{"train_examples": 15625, "gain_aug_db": 6, "time_shift_ms": 100, "input": "log_mel", "win_length": 400, "encoder_activation": "relu", "encoder_widths": [128, 128, 128], "decoder_mlp_ratio": 4, "decoder_positions": "learned", "init": "orthogonal", "final_lr_fraction": 0.05, "warmup_steps": 240, "weight_decay": 0.04}
Rows from block 2 of the text decoder, named by matrix and row number. Rows with one number belong to one neuron. Each number is 500 + 25 x the weight over its row's rms, rounded and kept within 0 to 999. All counts start at 0. Numbers have three digits each. After the name is the row's rms in percent of the matrix's.
# fc1: MLP up (decoder.blocks.2.mlp.fc1.weight, 512x128), inputs 0-63
# fc2: MLP down (decoder.blocks.2.mlp.fc2.weight, 128x512, transposed), outputs 0-63
fc1.23 099:498446450529502500520509488461520486523523451501514467481508529552509528519501512517497517485523515537493491449491525485543497513484525551455490502534514519461475493554475477545505506533521469
fc2.23 098:473485544552547521502453507495509469482454496551481475469435504491492479496467520568479538484475504521514484499482491495504514480556490524505487479484474496491472499481501539494503522494501508
fc1.24 109:488501504489499486518496495540502504497485542537559490481512531489519479484489498481483496454455473506470501517475490502487532446466529491501495543492492468547545486458488509528497509482446536
fc2.24 094:522470514510465495502500578524531501458482514519516479488505466534521480492505501482466487525496524491523498504517510513451485491494481474520466522493556508534509502497505515463515500488525442
fc1.25 103:514513547497533505483480504492501462536498426552501522520462497523522493477513526497509505503466509516486516524503479485526450488469484556504472456503489489504517478490501479521481498488460520
fc2.25 102:488481463492461470480446515501523552492528499483508527486537515455492497499546516475513504492514499513514492487489528534455482496497493509473492494545489511475504488496478453495531499519479488
fc1.26 102:512510546518490515548500553504497460479536506499476522452491509473518520534504487480513470491515497486499444478503541501507543488531508512551518506500449528450502516525503510492502503465495473
fc2.26 101:502504458445541515471458432490489494486491544494467535489521536464481504500521522500504487516502520555535508513517509453474473473502495504508538491578535528476502511517514493498523516498531523
fc1.27 096:481490525495513501493515461481504542493472505511511505529486476542504515513480511526506534512495522450547522484531500477464517485528566488455488475490495457500478491495466491496512561495511526
fc2.27 098:483494546494483483546484523518469478509504485482492481496485543496503518512532518500450534466471499517467492445527510467449526493508485515512464536514484487538519464518522518500515507516468512
fc1.28 100:498504477488498511481506455486553535472474456542450535480472461526522527485548506480518481489503472435518519482499552512521488516497502462508509473560472488488482488452515524501476475515465498
fc2.28 100:512494513530529507517514533505470495486483485520517468519489541488519509521505548518512475499498531519541531521528465494477505485507518506484443451502462474493503488498510496514543545448493538
fc1.29 089:522507484513472501510542460467513530532495462485523492465515516481514486513537509473467484510497518531486448491492470515492519527479496510524544476508485494461503468525520508455507527518479481
fc2.29 095:501518483489513497488479487471450438512527527478460477523483490490539490499506470540513524527529529480488542506516496519494523500525538514522498516481502448475465538518477479460514481520509509
fc1.30 096:545516509477487503519479532501475477467475460476507497533462542478501473556471488461551490507496483490478489459465487517522545533458492498460496483478457512529492492473468475484495488553528455
fc2.30 099:510454489508525514509514502502547535537522480515541463476552505500444455462512500462540532488491543502521492511499501533493504481492433487526509516512542538509488510533469463472469519505535532
fc1.31 097:526470484469507493531460467508465498494533498507487498440485522527526511438498491509489556517538499491485463514536517486500495468514440502521463451488501567512519488527449505503503505534511498
fc2.31 099:503494475529520532504527494563542553474471505532498502547470485461469494546545448495471526525519479501470556515493500497499528506500478494502506506488515492540467484465487491531519491487511487
fc1.32 094:498508482459523492479532506513490492504510497516516508496514519515508461528505509470443476476472472485513528504508480519475510517511507553478509521531542505475481523546484527494488486477528484
fc2.32 096:500543483495514474480534467501468493497454507491486464512472514538471526465453452480548506506526523492446496483539509479519517494463475462483547511530503471478501544519514469549519464507467500
fc1.33 105:501470531536518486500499510495471511525451503475520518512512498489500495514510520506483488507487492493528517496498506501561523542482490541506498427462493506497508529460494464514455486509494518
fc2.33 095:490551471544501527531473464479501496497472539521503500556487482488531484469498538473507459475547491487536500508541498498512466508492496486484462490509481505510442495518483544468463492518432458
fc1.34 104:470510461495512519522542524511511513508516512504504498454555507548472461540509461477482505530488488558497484491442504459496516522510482479525510452509490495513501468520535466464508537525521501
fc2.34 103:480492505476510477508501517458527483448480472511518510528533481486548492522476488472421468499473499481503500508495458501499486515490518474531474516471489448547504494488561470486558467490528508
fc1.35 099:536481518512495477461481495504477506482481555514506483458537487519492494509469503486502511508459466528517491498488483508464499488504474475476471519470480493497498462466469562514464495513511497
fc2.35 103:476428501493484494499494512495503482463508521503502507491516521522487562526550498489525472503479534558475521524499523459487512494520494538566491462532532506518478521501513460529490446517531509
fc1.36 093:498525470521526495509516532457489499498492484467490493511505553488498523484544524557533513521528495459491501551489525471489496495529485448501510490537535479496490496463451489446477515510528498
fc2.36 099:509498528507491482538493496489498487479524497503493543521520525511527497477502468526483518511544560493508520490500524449551500511503473520489518511484532510550499453521497447520533471504516452
fc1.37 104:495496488490544539517472524482511513553476499525478495503494529535514444523507484517517476506497459515488480529551519510508492523513491504525536483502510489516518451537489469502477571519532496
fc2.37 095:505498531487458474534514484515464471501505505506484494479497502521481481540523488479566474465484541526481542519448494507539522482513522526485523514458475493538460524540501527510509499520509522
fc1.38 099:514512494475483491499535426527512520496491509480487481488522503490506522485497459524489504513451453528449563492489516485466513526548517495547502454498488473492494532478511486474500514500490540
fc2.38 089:462491500512476467498499519518489549510498467508487512425537498496493506523491454473503518494511497506517503536518483522500453502526507513517470487518495535546532458529550463506533452512503494
fc1.39 101:511515500487503494496477499524513537534504463493509536515476449491496499509465521511500521532477480507504450551523496475491507467534465543510464512474473474488441505477527507487507452486521468
fc2.39 095:497526502488490524521508512476531515486510514488507490488516467524513492523506493497497469448518522501475534493511474484491489493513524481502505538473509472532474461519487569561512475497478531
fc1.40 096:502526542473531549497491483476512498507515470517462469499496485449516526551465480548518489507508500524499520529517497477486539538544489511501511489497508518409508497503473511497493471459482472
fc2.40 102:544509482488506462538530521492558507467500494487469456492528504561509501460470503494526494469518483526484538534519506543526468502484509504536471524512532509495524490513530536510471466492491467
fc1.41 101:512479474514486472553500475512506491484557449497477515474509497526508466526499542505464502574550484492472502516467457464445512512517516501480501514540517496501498524457473510487511496460506492
fc2.41 099:523543544529524481517459503477488495490498501501504539506519488499565503470456509510484471489478480484506503516486517455523497469533498474531509517490488499516461455522512562500474512499489531
fc1.42 097:518507490510539524529525472516479526524512514512471490535488479530537519520498490481479483491529511464494502520515491470457472525501469509481495490511495506486530487506494535483519469506469489
fc2.42 090:517505501447538509493531498469461540539481539518502507456539485540507528541484510479457464537479536510500497485492516521537465466519486525516531508498508571515526467522471504495569483531519521
fc1.43 101:458487469507495505491525524525546474484492483538469462495477535499512475556533502491458508515526475483490480441533505561509541483478513503468515509526511473506534535513457517482519516535444499
fc2.43 098:533523546492508500494522547499492513521497501469498524504555498499516485482496489539503505506486475565444477447498499468497482543529487488523453481502438503485493496533515486558516480572527527
fc1.44 105:502479496523496500517497480458525479513473476531458490498469509484508517494516526463496537510515500474477561490513526532498538531498461500489499482517542519439533536478493534521519490465511468
fc2.44 105:500507488480486467537478497520491519483516522535534518549500452477543454491518492471507475467519495483536508526483503481449497477523526498525471544497457477496491489550480495504506465550543499
fc1.45 097:508444503487541498531504457478525478469533502508541507515453489492559492509538465490526502503522498514497500494481470476516482497489511521480514509489482506484536486495520537513483535494455491
fc2.45 089:527518558501476512413515501507513478517517503532453497476511500528503497502512513518477498518515482479529524443474508490521550502436512508506501496486512460495486495536528472486509486495521468
fc1.46 100:489487464522528490494553557523506528506508500457489481520459520507506503506559469499527489510491485504464496516487477522515531497517513501510522489549543530491513488488515510454548516490472508
fc2.46 095:464518490511487480553460512497497506443520506545476501508547450484485440487504503540509454485514495548485517553512517511501468483491525510528507485504446488493485499464454495462537509468507501
fc1.47 099:525558502498502498527475487518480492487495510497489486469508482518512571516490489473495496467491502512511496515494501518481485498425507474459520542516523521530466521533518469449489500438504511
fc2.47 092:538508557452505486511506465488529505470462477509478542487499528547478483453489544498515513500512491520493544517515510515499440493503514484508490471529479498513495495503505528470474483492472504
fc1.48 103:484485529507500485517532495466486527509493516493529497492508546498493537492498467506506463527518482523503540475515523492524462522535470501548468513540489525527523495482553496504523482492457459
fc2.48 106:503492494524528514490535488526517491487491492462545505488529476467531512485461478501535505496517472479493457510443475498503510507476529521513534507471451475441452540488559506487471488470513475
fc1.49 098:472483500502529499473477490511467512518513543493479496506512463483486509515485518501464464510488471499530533492525494484482507544492500489494532477536521486537506498533518521499526455515492485
fc2.49 094:505529513510515523419499508476503478529493501533458534523488516516515489490477515517509473486479522490514464500515531469510520526534488504525509506493503487533470539533476526481497472477532503
fc1.50 097:431508533495534528486528510481508523486471503497462509486493509482488481554474517458495484528501447525516514488464551521529503526516507510530484493506516483486479508489521553549529499532503492
fc2.50 101:509527463512483479535481518504524473488499512484502525507437498483519527479503487524521496495494459455508465518533491493482510515510516511512445507492487471498482508493456473449523525445507503
fc1.51 091:478481542514481526515497505490481565509533482533499466513484478539492503497482457517491548529513467463480506485522483509488539501544505507501504510472533516537525517509524516474499490464482503
fc2.51 097:551493482497509473479538536459534467494529488512455519490508538493499521475509521493529506550531503468513509533535528516527513509536532542510517510446479494502530508469472527479475524512484475
fc1.52 107:494470526496508510501488531515532474534522512511509508508497502496518506476489522515463479460452551510532533452521493529473485530515519463531493520514524464482474553496522498505487514447519507
fc2.52 106:472497490474521547536511500496514466449488463510558561509482512506485524534485495520498524555517476457476488478492507524499499523548471513478483513513474489492510490485500477499530490514502506
fc1.53 103:472519504473497481536502503499503564485508534490567540500521536470483475498543514524529507495506483459482485514501474499508481476484490497440490505519464494539460456539468517515503502514457545
fc2.53 097:541510486501459524522485544529467476496465463460455459482528457495496506513533453476521503465510539492528459476517549507516482492490482472498489506509527499530513472487505497518515508498538446
fc1.54 095:497463544511527500509496469505495494517511489478495568475531501525467498516499487495465525474496496484507488465491500496496471490499502482484493533458558458488553522497513543509520506509444496
fc2.54 093:498493469515510495488481516516481503498474524512483526506487535487531469535531493545540498490516464511475494531518466532487535448500474483528510487519502491476480518514517465473518502509483480
fc1.55 098:483540489526479517499499537422519502503524483422474498509508534511515470504546500523481494550501451472551500525501527477509481510466488503502540485517502513504474490505473497456445523503528500
fc2.55 097:531498507463490498484491493482463506524480542501499579464473460514500517521481475499511489466503473516487483519518532467538509492553504550472515520503448508463484464505501510496470473538532473
fc1.56 093:475502503535491527478505515513531490525493545459548517534484477513492525493528496538522492507549532530480474475511519438511488477536508540499499450505472500483464471513501472510497477501514511
fc2.56 100:505491510522504457458461530466499476466472477520511455519536520488532487526479511524488507506539465504505495520515479534444505489485543448472495501473500492520441543512483491479460505547491504
fc1.57 096:492445482491459512513541521527499499516504450514507468496538500520489552460501544510514507470517540488490504483517497475504562493514503546518488475468539468491485507511524503478529486494530458
fc2.57 098:511481516539514474432455510515502531456475463483524507509496481530513509514494491547493504509458514495462480516523486507407471469496502476523481509499515518508516515514499494517488492468482487
fc1.58 093:530547469453501473519515471559503502495492513529528521496489554471463504473477509491498498492522479520476492526500546474532512523497489477455514469536517487461495493498493495496515514491500494
fc2.58 096:499499480467545486529496550517459490540565506482505480522511504542528478498516543507461488507504546479544513507497489511535474491495472483510512460457487461511518511503517454557492513451490500
fc1.59 104:481536523564519497481503477484499509513514501494491558519479431522491501519526467486526491477523478492492498474474496562500512475533484462554488475523528539528548487453485510508484500497509530
fc2.59 104:523487468504500554524510494499521495465526475512524493498501528508496458497499489496488500485432498455505520466517482481476508481515496527494519521554502475479480453480464547507531457479515514
fc1.60 098:469505507492524487525495519526501506481514529534536482498498526491511443475493482505516496524505543522497497524491492503454513488501512484465542503518514478535499511504508465441534462470529520
fc2.60 102:529461484518526528516510495491481479497463501472509472521495476521523499513510477494481510468521521481529517513509489529558485510494471496534497506515491509514505510466484454523458515505457464
fc1.61 110:483489494506538478483485500463458487481514498511549464477524557555468515518482514489482519471514549509502499517524491499520521501483489470449492512482502506543476487497445509505524495529500457
fc2.61 103:491486524487480456482472440483512499481519488512475502486483456467498510497500518552489506511496506496512510520539519513488457466486497482483513507484518503521462504551486526514507501530484553
fc1.62 104:496485557517517506522522521496471472505562513474555491501473494464468539499481478511469496493503509505501518530482501473500442506506520520464509456485521551510485513549503537518529494526494457
fc2.62 097:496470515499495503497547515476487537526454497515426488484525507492488518523498489454499526449525496514496483488525487527507466463489511483501517500496488493559514507455540504512495514532509513
fc1.63 100:493501466535491497552501478475498499525465457429523536538500509514535482507529545442522520547505492479511514494492536526497511494523507459506507507536517484469499534529477505493507508521483492
fc2.63 093:491501520542490493458508489520473517481503508493527485500476488516518510488555467487433511496511476508493477540484534512511461501500454513554486490466529534527503515514512499506533483557528506
fc1.64 108:462466557523532487514523506525549468474480478522532486504543516500454507516554483489521529546465498512511520540524476470505514504525534466483542496558516471524501500519495481525503515483492505
fc2.64 100:446551473530480521481499478446513546496520491516441524463480523503537528499480507503505513465520513522499525495447510500479496531480517525511513504501511510529536527509500538495491497504539511
fc1.65 097:511497498520477459496473487486520468473473484497471561507499502470467490552499509480479455498491496514498525492497514525535488496487466475473475470496481504508478503476499499453471480515511480
fc2.65 102:506484506505501498508507489553534553488484527495550468526531452486501495411511509518528481517535485458494495482494500487520495507483496538490498511488532528548531532510480503498476548486525484
fc1.66 104:512479493476526485460466477489484516509512459464510488517493479498495478483489539500469543477502507472479504518473543505448494499537482531497475532528510497499549456501469548505471475482465481
fc2.66 103:504499544490501470529487516527457520469500525486498486537477515502475459491472525490468557503489547504519501498433509515485471488521511526536487531460498498492510480496443479501477532460472550
fc1.67 107:491512452509496491545463479514569513483448544515477467499467523516524480497523475518489471511486498545475453499482497527467530537506519514464447494518503502551531513513501488456519528480488534
fc2.67 094:506499506489479531498530473463431453484558474469522527512537508507485500544505557510536502522525506478479492504496522505474517445518513510458529569490538461466501458506508499542484475497487501
fc1.68 100:526508517503486468480465535509480500490519517525515489455496481463490472529459505519513473504498500463476519518509545553537536530486516494470458493484506528531533531468483536527476446548518483
fc2.68 105:476522515525481530477496484473473493482486495495499501499500509511453530486495477512520501485511524461507478490485503500523475480477496490477476544534453481518474519526503488509533541549491497
fc1.69 099:525489529498494529487495485533521504510541502499519483493544501502501490479459506528533514465563496525529505496495532552444557492465543484446520504467528516494458461550541501511446494510480508
fc2.69 100:490490495513531521508488522493509497502517468518507501541498524508466507526513533459504499450480509494513516509506484538540522502535468484459498501547458522416520546491500470521519497505561484
fc1.70 098:488487492512462486491474506484501464524477478524515495477513494504505473526482496495493487518504526501525501497508495485508513494518493469455528474501498479545496461502550542465492474494527462
fc2.70 100:483495516492521476468520492535527519498492493480474542472493512502470503482502481461495556538547481504480501506501513535483486493509493515482462516516506511537489490545473443480546485501520509
fc1.71 097:509505490475517495571500496513521495476519547490510476505531521537498512496550487473483510525507485515533504525485541555439525496507476481512505499514469477523501483479510492537475525518459438
fc2.71 092:522542502514496513505525495504464446516518486563484541534509530474456504501513531472516509472522530541509518527506513535517501487490497522453554495495495468507490504467488542478528487486496495
fc1.72 105:477479449504485517481471544476504500491504469484530466475501499481510502532490507519502508489509472464497520530524520496463502499511479482482511462518473493461468482490493513547499494503506503
fc2.72 102:507523476481556494516490510477520506552525499521526524498473510489483521488552522452491490506507482563444513478525481543495491520469507459491515547553521546504486502476502531471507483544501489
fc1.73 105:511523524483508558510525504547472519420490526503480487469528491548480487533470500465475496495511524502463494487520501518489534500507478466511499513505500474453517515550497517504496478495498471
fc2.73 103:538452508482475472498487491524509543493511522480514522466512485496508491495567501532515468531502528479508524499505487470549489501532501538502484548487463486472489484477498465528548540514537506
fc1.74 103:488503520512496478536525496520532479459489461496541528510475525506499516518500494482516516483478537495533509505519542533504502492490500470499488481514476449466450518471521556513503510504461530
fc2.74 101:501499489485515511504489526493485479558499518537559473519504498522489513514460493537497510466506461517480507512500484472516487509558518523500451500525547521520498460486513515529525528514528478
fc1.75 106:530490475497472496500510500473506502525486495516517472493549449480463520498514514454488507528509493512455485507491466493457481508516507526552471508520526499496536487515484528561486524512501499
fc2.75 107:509521540464496482535497483515518522483528501514500473492448483474540457480477540506518522495483498493525480548528526500561481507515497492484530470529498532472519497463523506486493570476492543
fc1.76 092:493498486504539540566500535512509495476475473509489480479489504522540492486488520505458511502510485513474458519536487512488499528470522540508503490504504513528507516501543495533475504511472502
fc2.76 094:452480532478498496492501481492509513506474495500505448515504515533497515444492522506465498468446495492496522528489534490439476499497509482514468516484517484495510519516486529450502496511549507
fc1.77 101:493502486489539477496488459506523522522518503491510511540483520528514495501463507477516492496461503505479541495529540547536519536464514465498514498528484462504543533508474500473484499511491525
fc2.77 097:515517547467495518525513476484499478537504522469509526510579531473469483530504520503528532536502524495530477501512514498483508521509471504545553517520482527514477526469538500471500472493496469
fc1.78 106:515546514452497485485481490472494503474483465488475536448552503524506477467500494491527449539478496487530467500490512493446516517467449507499471469522492436496532484487461468513476478462523501
fc2.78 105:519523495492503510531502498492516458481487547486519520472499509552509521496495494518485471499489489513481554477484499510515550477485495505466491518489506459453485427523522515528526497537503477
fc1.79 091:503525556517472533538455549517489514470491529538509482491495499500530497517517533468464535526463525517467487465501490516489504497522502498509492551472527494548525465507512491519463485506524524
fc2.79 086:514494472492525464455539506459499481512551503526486515464526461518492478501479484532505525441518508514521516489507527488503487486473456473491506451484513533514480498511524515469504488494557471
fc1.80 106:470502518499507531482476489484451505535528507476554506542507487478514529488493507524475494466519531480466531490468492474522508500489488514460486496487529511502444541490517506509491517532459528
fc2.80 110:479512484469482475485498492548509460513500511453487473506511515462500526469527487478503521505536512482468517510525474480473495561509530492472508484559522532506525471533521513467475466512494535
fc1.81 105:513534496492527487506500528547455508452482484512493518499494524491462519539549535508530509516480491520502500522484493472474539513510560506476528468525506515506555477490497514468526491522511506
fc2.81 095:448493520507477499483514480466485509529456515571497493508510551490518501521505486498481502506487484467507470502554455520487491548499479490524509494486507524525544476483472532520501488490509443
fc1.82 099:502435498492560562478478542531511509503486504500503491534518464500502541494482532509492463486494522473494520491532481471499503526520496512502512484516502496516513477519466458504516478486530474
fc2.82 103:480518473469486546482483517506492504499544538501490432522512531530546518459532479524493515494521514479526488467462522482494519463503445518493528491513546491488528511490522496539540521469520449
fc1.83 093:501479561511483524489461506486479507439481507520519505484507519505481533511480465494549501514482500507514496486518525530550512476515549545470493483484509544471475519492486528523486505506468471
fc2.83 099:546524531502503484522502491499534535491501549489479522500520499512482476522455535533473507521424532506505535472479559502476494512542497514493543527454479508507516568506495458464535473479523470
fc1.84 100:539507451507494527532509513464502545482505520450463527509489490502529550498528500494492526508480495498504522501532564513480482492495505503524535525482527542453505549446488517524482510465519543
fc2.84 095:522474534434493514545517481481514517488488526497516463515535520517511518494468475482508480489501507565533495478527479504503517493499504465479472537546508491521520482462479480508502490535495525
fc1.85 105:534458536529504504509493549501508480495495491534509542489493509505549522528488511491516519538510536544511530510493483465498450541512493515510515486510474498514495499474549499482495513459488466
fc2.85 099:484541516441475526477534518487557495488497513500511496488522492530502505451507504485498519486531496523464469540511491530518511538523483457484500524497512538495484525495485477474507470539534525
fc1.86 098:473513516499500532507486513514457490500478484513493503499558534467522466526499497502448480520505434489493470516487521472542453480474517483510524504482502503495505472516486488456487472507501550
fc2.86 104:499506541469529493484517520456485476510455505516468498499488532444498503519457484490511486491518499447495535515494508497487487515523508533464520500501460503560493499513495477527480471518530494
fc1.87 104:513515495548523492473497514528514518535488542474466519464510482521530506484565487491521518461524554491509525507460517518478462524453487470529519499505509546511530482459494535552467497491491480
fc2.87 105:507500496470457518510491486522505455497512471509511482508497463533498479471478471531490487487498425450492480480560517519472550480466481528538515483513489478524493514500530493505504482497495547
fc1.88 092:513466509468455464541507498447474494452517511495520528485541515534508482530488509524498529518471487510463448528502512519481484509568496519515494514496476495509506499477487498495491457490484499
fc2.88 094:481499508512537485460547522530521491528512495510463523492488509517487527496529499473516524485539532493561499457506495522505499482469510512468512473506483457461469529522552505529506517461495504
fc1.89 100:538532523514512486512504528522513520527547501521504462515501467516503490518501492471514522539475523486525482504511512469489539449483504545485530504514467474499482556477493510503499557504509481
fc2.89 100:500518495485471480545502466492521478537498516498534485477542515487477513533469478525461492462538463502489514555520531516526509516482515487494497494488511509535496462485519466508479495506466528
fc1.90 102:536467499513531511498553539524508492487490554508500463539471500482473541545495499453500482564481506484495492485495502497506486476445495496520492485534486521471544482472489501512492522476491466
fc2.90 119:530500534499465511516483457529497497488511515484491497478455466486493483504525486520544494480526484479479538481484512525450509487500458527480493521476479521505507512480499531526455522466525526
fc1.91 101:517505524489454512473543444471494496521505502522501499485455510516548489509462535487521539521487512530480527516440481516509488516512497496480470495505491524473521431474500483516467509522496487
fc2.91 098:494513506542527479520484549491515460490437498480531462525501488497466503468529482517521497478475477475512534538484475523527515455491505522517490483472522492472495575456481500508565478530528496
fc1.92 092:527502509530481513464499504516531548509522489508480532521523486504527466537455478542498516502489489455519496476482501529473472460487517478508491543523460525476526506483505499485490488463528479
fc2.92 103:490489512461490455497490524496474487483493557492518481514496532526520464476498522475507528500460463480477515512547504489472510467501481534462511469503488490535477497508476457483543507530530461
fc1.93 106:523513473543499500535497468503494507522441452511509485531490479523515509551522442540464549536484510501455541498489500507525494515454458513508484501535498502505516519517469504512482530489495484
fc2.93 105:524491476500517475506472518546506492495497466526493496477545503522496507532495525483503470518484463523546504479471522563526468508534525490527466518509491515491482510441481521466487479521491455
fc1.94 100:483491493474525521519491513528429474533532514462470509514510508515453551468543510491567493507454528522502524497492486467506491472499488510542515488517516524516580504507495491524477510490493495
fc2.94 098:491502487472514550466507510528521483530491501485471530500507458520503473535479535516475486472461514534513512490530493501481490487466528496542536517488514498544484494495525486485506426522501464
fc1.95 095:474528522525486488518499560471502500476517499476478495495504528507548541492504504499473459480526545475485519492448473494486540514530505500515530529469533449453483509496493469499513530477505497
fc2.95 100:537473535509501532519521528498460493512458458517495482526478504486465495487500462463509509469502489492501533478497511510468509498518504513480501545493487564506506511526518467488521571513537532
fc1.96 108:445478460497516455522480480539564518486484482484509539548522518474496527493491506523517510501490502498464474545505494508517494517499506469497543498517512497524520525464490536497510533498526493
fc2.96 099:527495505495497498506460486496464482479520482504519489494523511475490460505494518532510529485517528527545469515476506555516519495491470462464504492472525486516449526472487520510480521466491480
fc1.97 097:512481491532561461466465476478512530485520471490531476478475475509516534493505485450528533473483467498470527483514491472471509498488538512525522494540524475524510509482473506492478460475511500
fc2.97 093:466485488470505529503488526503447488522477526477519528511472506455461484504533482532492521510497467494504472511491495492502480492522483526474504534545482519485534484477516464488527537505481454
fc1.98 100:500499474484466497474488457524498513494488535485477497465506522530496490520461490490498528508508487495469491498502489499461497527480518498451529491506480515536496484484526481532501497568499441
fc2.98 099:487549544479518450458489534487507491479489520505505514524526485472521517513489448524433509514536505487478494532537465488532475489473512528499479528510489483485496494545475471486514506456468501
fc1.99 103:465532486548503448512501506511467474467516489480505511514493483533508475442474558511510511499481481499458471538508518516460476523472472499510495496532524471509492502497490490505509519494517534
fc2.99 104:577534481466524477522496481497456498543462496486486501531492538507475443516499513509515466542497504533528497525495497472522502491491503546489544502497482514526530527523515464478521537484525479
fc1.100 096:499528513556525516544476488476438533495501494493486470480464485490458498526525534515489519503521544476546512488471511496561515478472478497492502545524444524526480485526490498505468501498517469
fc2.100 093:486524482419494481498515475506478471465477498506451508498522514511537481535510510503497510534489529541553498485560480485483505481499513478507500460477495487480488508508510490505471538486467448
fc1.101 101:496513510475489510502504494547495565475510492529488482470491491498474444532492480484480520505533485523453490506476453529530485466499489497494450510474521504546479541483501516519489476476533512
fc2.101 097:509531506505479497479481482499450466463487486486501521467514508496473480511473532487519487478479473478512493526486499500499514488455506508523502500547468499464511519497498485516532458467519549
fc1.102 100:490501506518545524514497519513493521505562452492511515529485455456487490526514480495502496477520533455486489487530496487521504489515497503493522492488502515499498496479528490464501517447500524
fc2.102 099:515496547539510509503504484461464464450449469517533488538512515510500489470491535475507514519498498465454508545448460546514549469502510475482521498497488500500483511493497528477497522469477483
fc1.103 094:478504482549522482503467488491507489498520485524502456508471510516466509524528496466542515519517557488487487504437518488505512527488469495515491467480524474539510494535485493498505516501483505
fc2.103 114:507493488500499506522502526513511464478506483438533526503480543489535528540503477483482516455544480510534493479534504516495494475516482514502460491517485518484506504530500505507544530535483502
fc1.104 093:538501506552493510475471517475529566507478498469528497511532502482496476528489490442543450472514514537503487474533562508525537517457503489454522486501520482504477515487529467521520486509523494
fc2.104 103:544483526496483519533458523525497494474501509483465513527481486497502525444482487489536530510519547491498470498501488515481510532499498502476448473503468504505507514485472485491481507487504462
fc1.105 091:538484539533481534533510512500490487508521488544516527505497488434473480487494518502472446512480509506474478507481504554471523508480540472489489511547475524496501504478512509512540512470500510
fc2.105 089:495519490478555468488485507540517501481495535489471499524515474513504511508502505526517548519523516484486469484492496531521497488501452537477515460484506462484504496509474478501502478526498478
fc1.106 099:544537479513506506526526488498479531555519503513524512525517513504463492495514522531450481487474481477475453497476519470538496483551492497481474481479503539464496515493494490471480500505493436
fc2.106 103:490536492528501482487491524481451509473460489459449498502496499487500497464468481529515494454511567473472527485508526509498506528511532457506527487529516460481531503514516487509494477517484499
fc1.107 104:506479545497505474493466489495501549475537488505470481472495501492513524514489454520498481520505484493506502542463490519508492489493504516433503469497523500458481488530470505457494479529490447
fc2.107 100:470525499473503530448500466475533530486485511470488470564478491488491492456508487467523510492523511488489497492526511501476493512499462511511546531458462493484461479527437497476477525491475530
fc1.108 099:505480507492522473478461503531502511471526506467521454527471541487491519513502526485473479496442461542460494492544485497513522464467487465505477464485480522507534493516507500473493519530516540
fc2.108 097:501512487514500499499545494486490469522526522502480493499534440491497538463500470489516472493570484486434487525498495503489503497498477510501503510515524470454485492475454479515475543463537488
fc1.109 105:516478497498508496477525537542539507519473528504519502480547547479493492550498538508487513560520523501518496525532495488506542543555498506468466503478483472525455489495498481491465511518536484
fc2.109 113:484512489512502538520491527531471512521443492507507483479494484476505542490539488486485467496522486513463508529493501509519495510502544492540467465481455485511513484485510525483538494502469521
fc1.110 094:483479468506486523482530513494477558488533523468513504511505493475538476536478471503525453446521489482470482484497490470460545559521455492504488505518484480547520492539541508517505499539512517
fc2.110 103:483528497465532525486474507502493509502491492504505501483510485484496482498535519520492454532454485513481540491500497513486487508470493476516498477492513507504527510542491463437525466542559505
fc1.111 096:472476515487508536498462509482515517512471499488487480521478495537507510502460501533484465502506428482538480510530498457496506512489509469496510534548482422519486477508503487471500489492506466
fc2.111 099:492495566507501472486507477496491463486456512512475497478480553532533510486503517482535500535492465422485527499478542517526534510497473467512502494486508473529497472513508509509510513537500501
fc1.112 100:506531511511579513492503513519516518508501557465474524512499487478514516535501470457498499497482496539536446506505478488502467553477543476515508524529527537499502507537500521483506461495464472
fc2.112 110:513490483480479523483505508490487496545483518465517456538536441525497503484496493495520427511468474457491492515548488480481491528478495485499509512527520486504468549490494520513510512491524518
fc1.113 104:430489518519456463499519519493490482498512481505493520449494495501545472465512475472496503537480490525498491530512506513485525530497453506482487481527515540470508473452459512484441473472491528
fc2.113 093:502548463501484507484479488528495473505522543493483498523466491508509529545494455519456470492489522517524492484450544483499506504512508484514506537491498490566478536521524516483585471499528507
fc1.114 102:529487506496521501539447448518514520484486502498441532472475518506505491523522521512445494513482498532510531524486509532456527470458478502519532491530407492473500531446475534518487531518500503
fc2.114 095:449495488536458508434515532510481526507530503473503514508519483473468478477504521531520493516451506456498469436507520502486541525533483482494483490501507504540491512498483491507479460466479484
fc1.115 105:518456511489462503500518513483512499506484504494486500490542518494525476469469536469517473472438529438474494503501465481452506523528490515493441531533471478492488495456469500521504506493444531
fc2.115 101:531500451501473491500466476484465468468485487501477504489515521517454512566517476469521527464479520510503469476527430502506520484521479473463477454481481497500497492500534477516489522502503498
fc1.116 102:471530480535493464506488500497531476500494521502502488473495505472498460528473488485497501507468490488447516471448525500508510503489532539489486480491511451519502488518535491495502493471543522
fc2.116 117:510471534475476512482517509490463473525469525502502471478540491516507478514524510454566513493476523515500518454540495534528483479536500510504510519502492461457494494514493475497488503505528490
fc1.117 103:464521492524503485473452531469513446482478476501501481524509463520519490543489473486495457486443557513493512481527511488503531512532493498543530531497503464474471497510522483460425481498503515
fc2.117 095:494540523495496539498485508505523525529496464495475492471505477527470506499480475494491504503531483525483500444476536545482475481525528495472494493503489554532508471501492506489565528497545503
fc1.118 098:456512499519522490520516488474471505500544541591502536500473499526520516512497507479503520524542511506512464514508472462501515484506494538506512491514481472526504551471500516499521506465511503
fc2.118 098:478557481553508504524545504499460495497522468498483510487478494473514547455510488499520513491493510508500523512491514493493487492524517512502523490512493572469474500451478488453492525518510525
fc1.119 108:510511480479543529540502483501489485487491514522485495502501534531512530502478531502463513565445515450529476477500537530468490498499503437496504515527503490454505506511499527500509506530496481
fc2.119 117:504472531506474462528463513515499464503474500519496513458495504541524464484524503527535456466514489473515533489506509511483510502506525479502464475490529539447463512523482464463505477485477515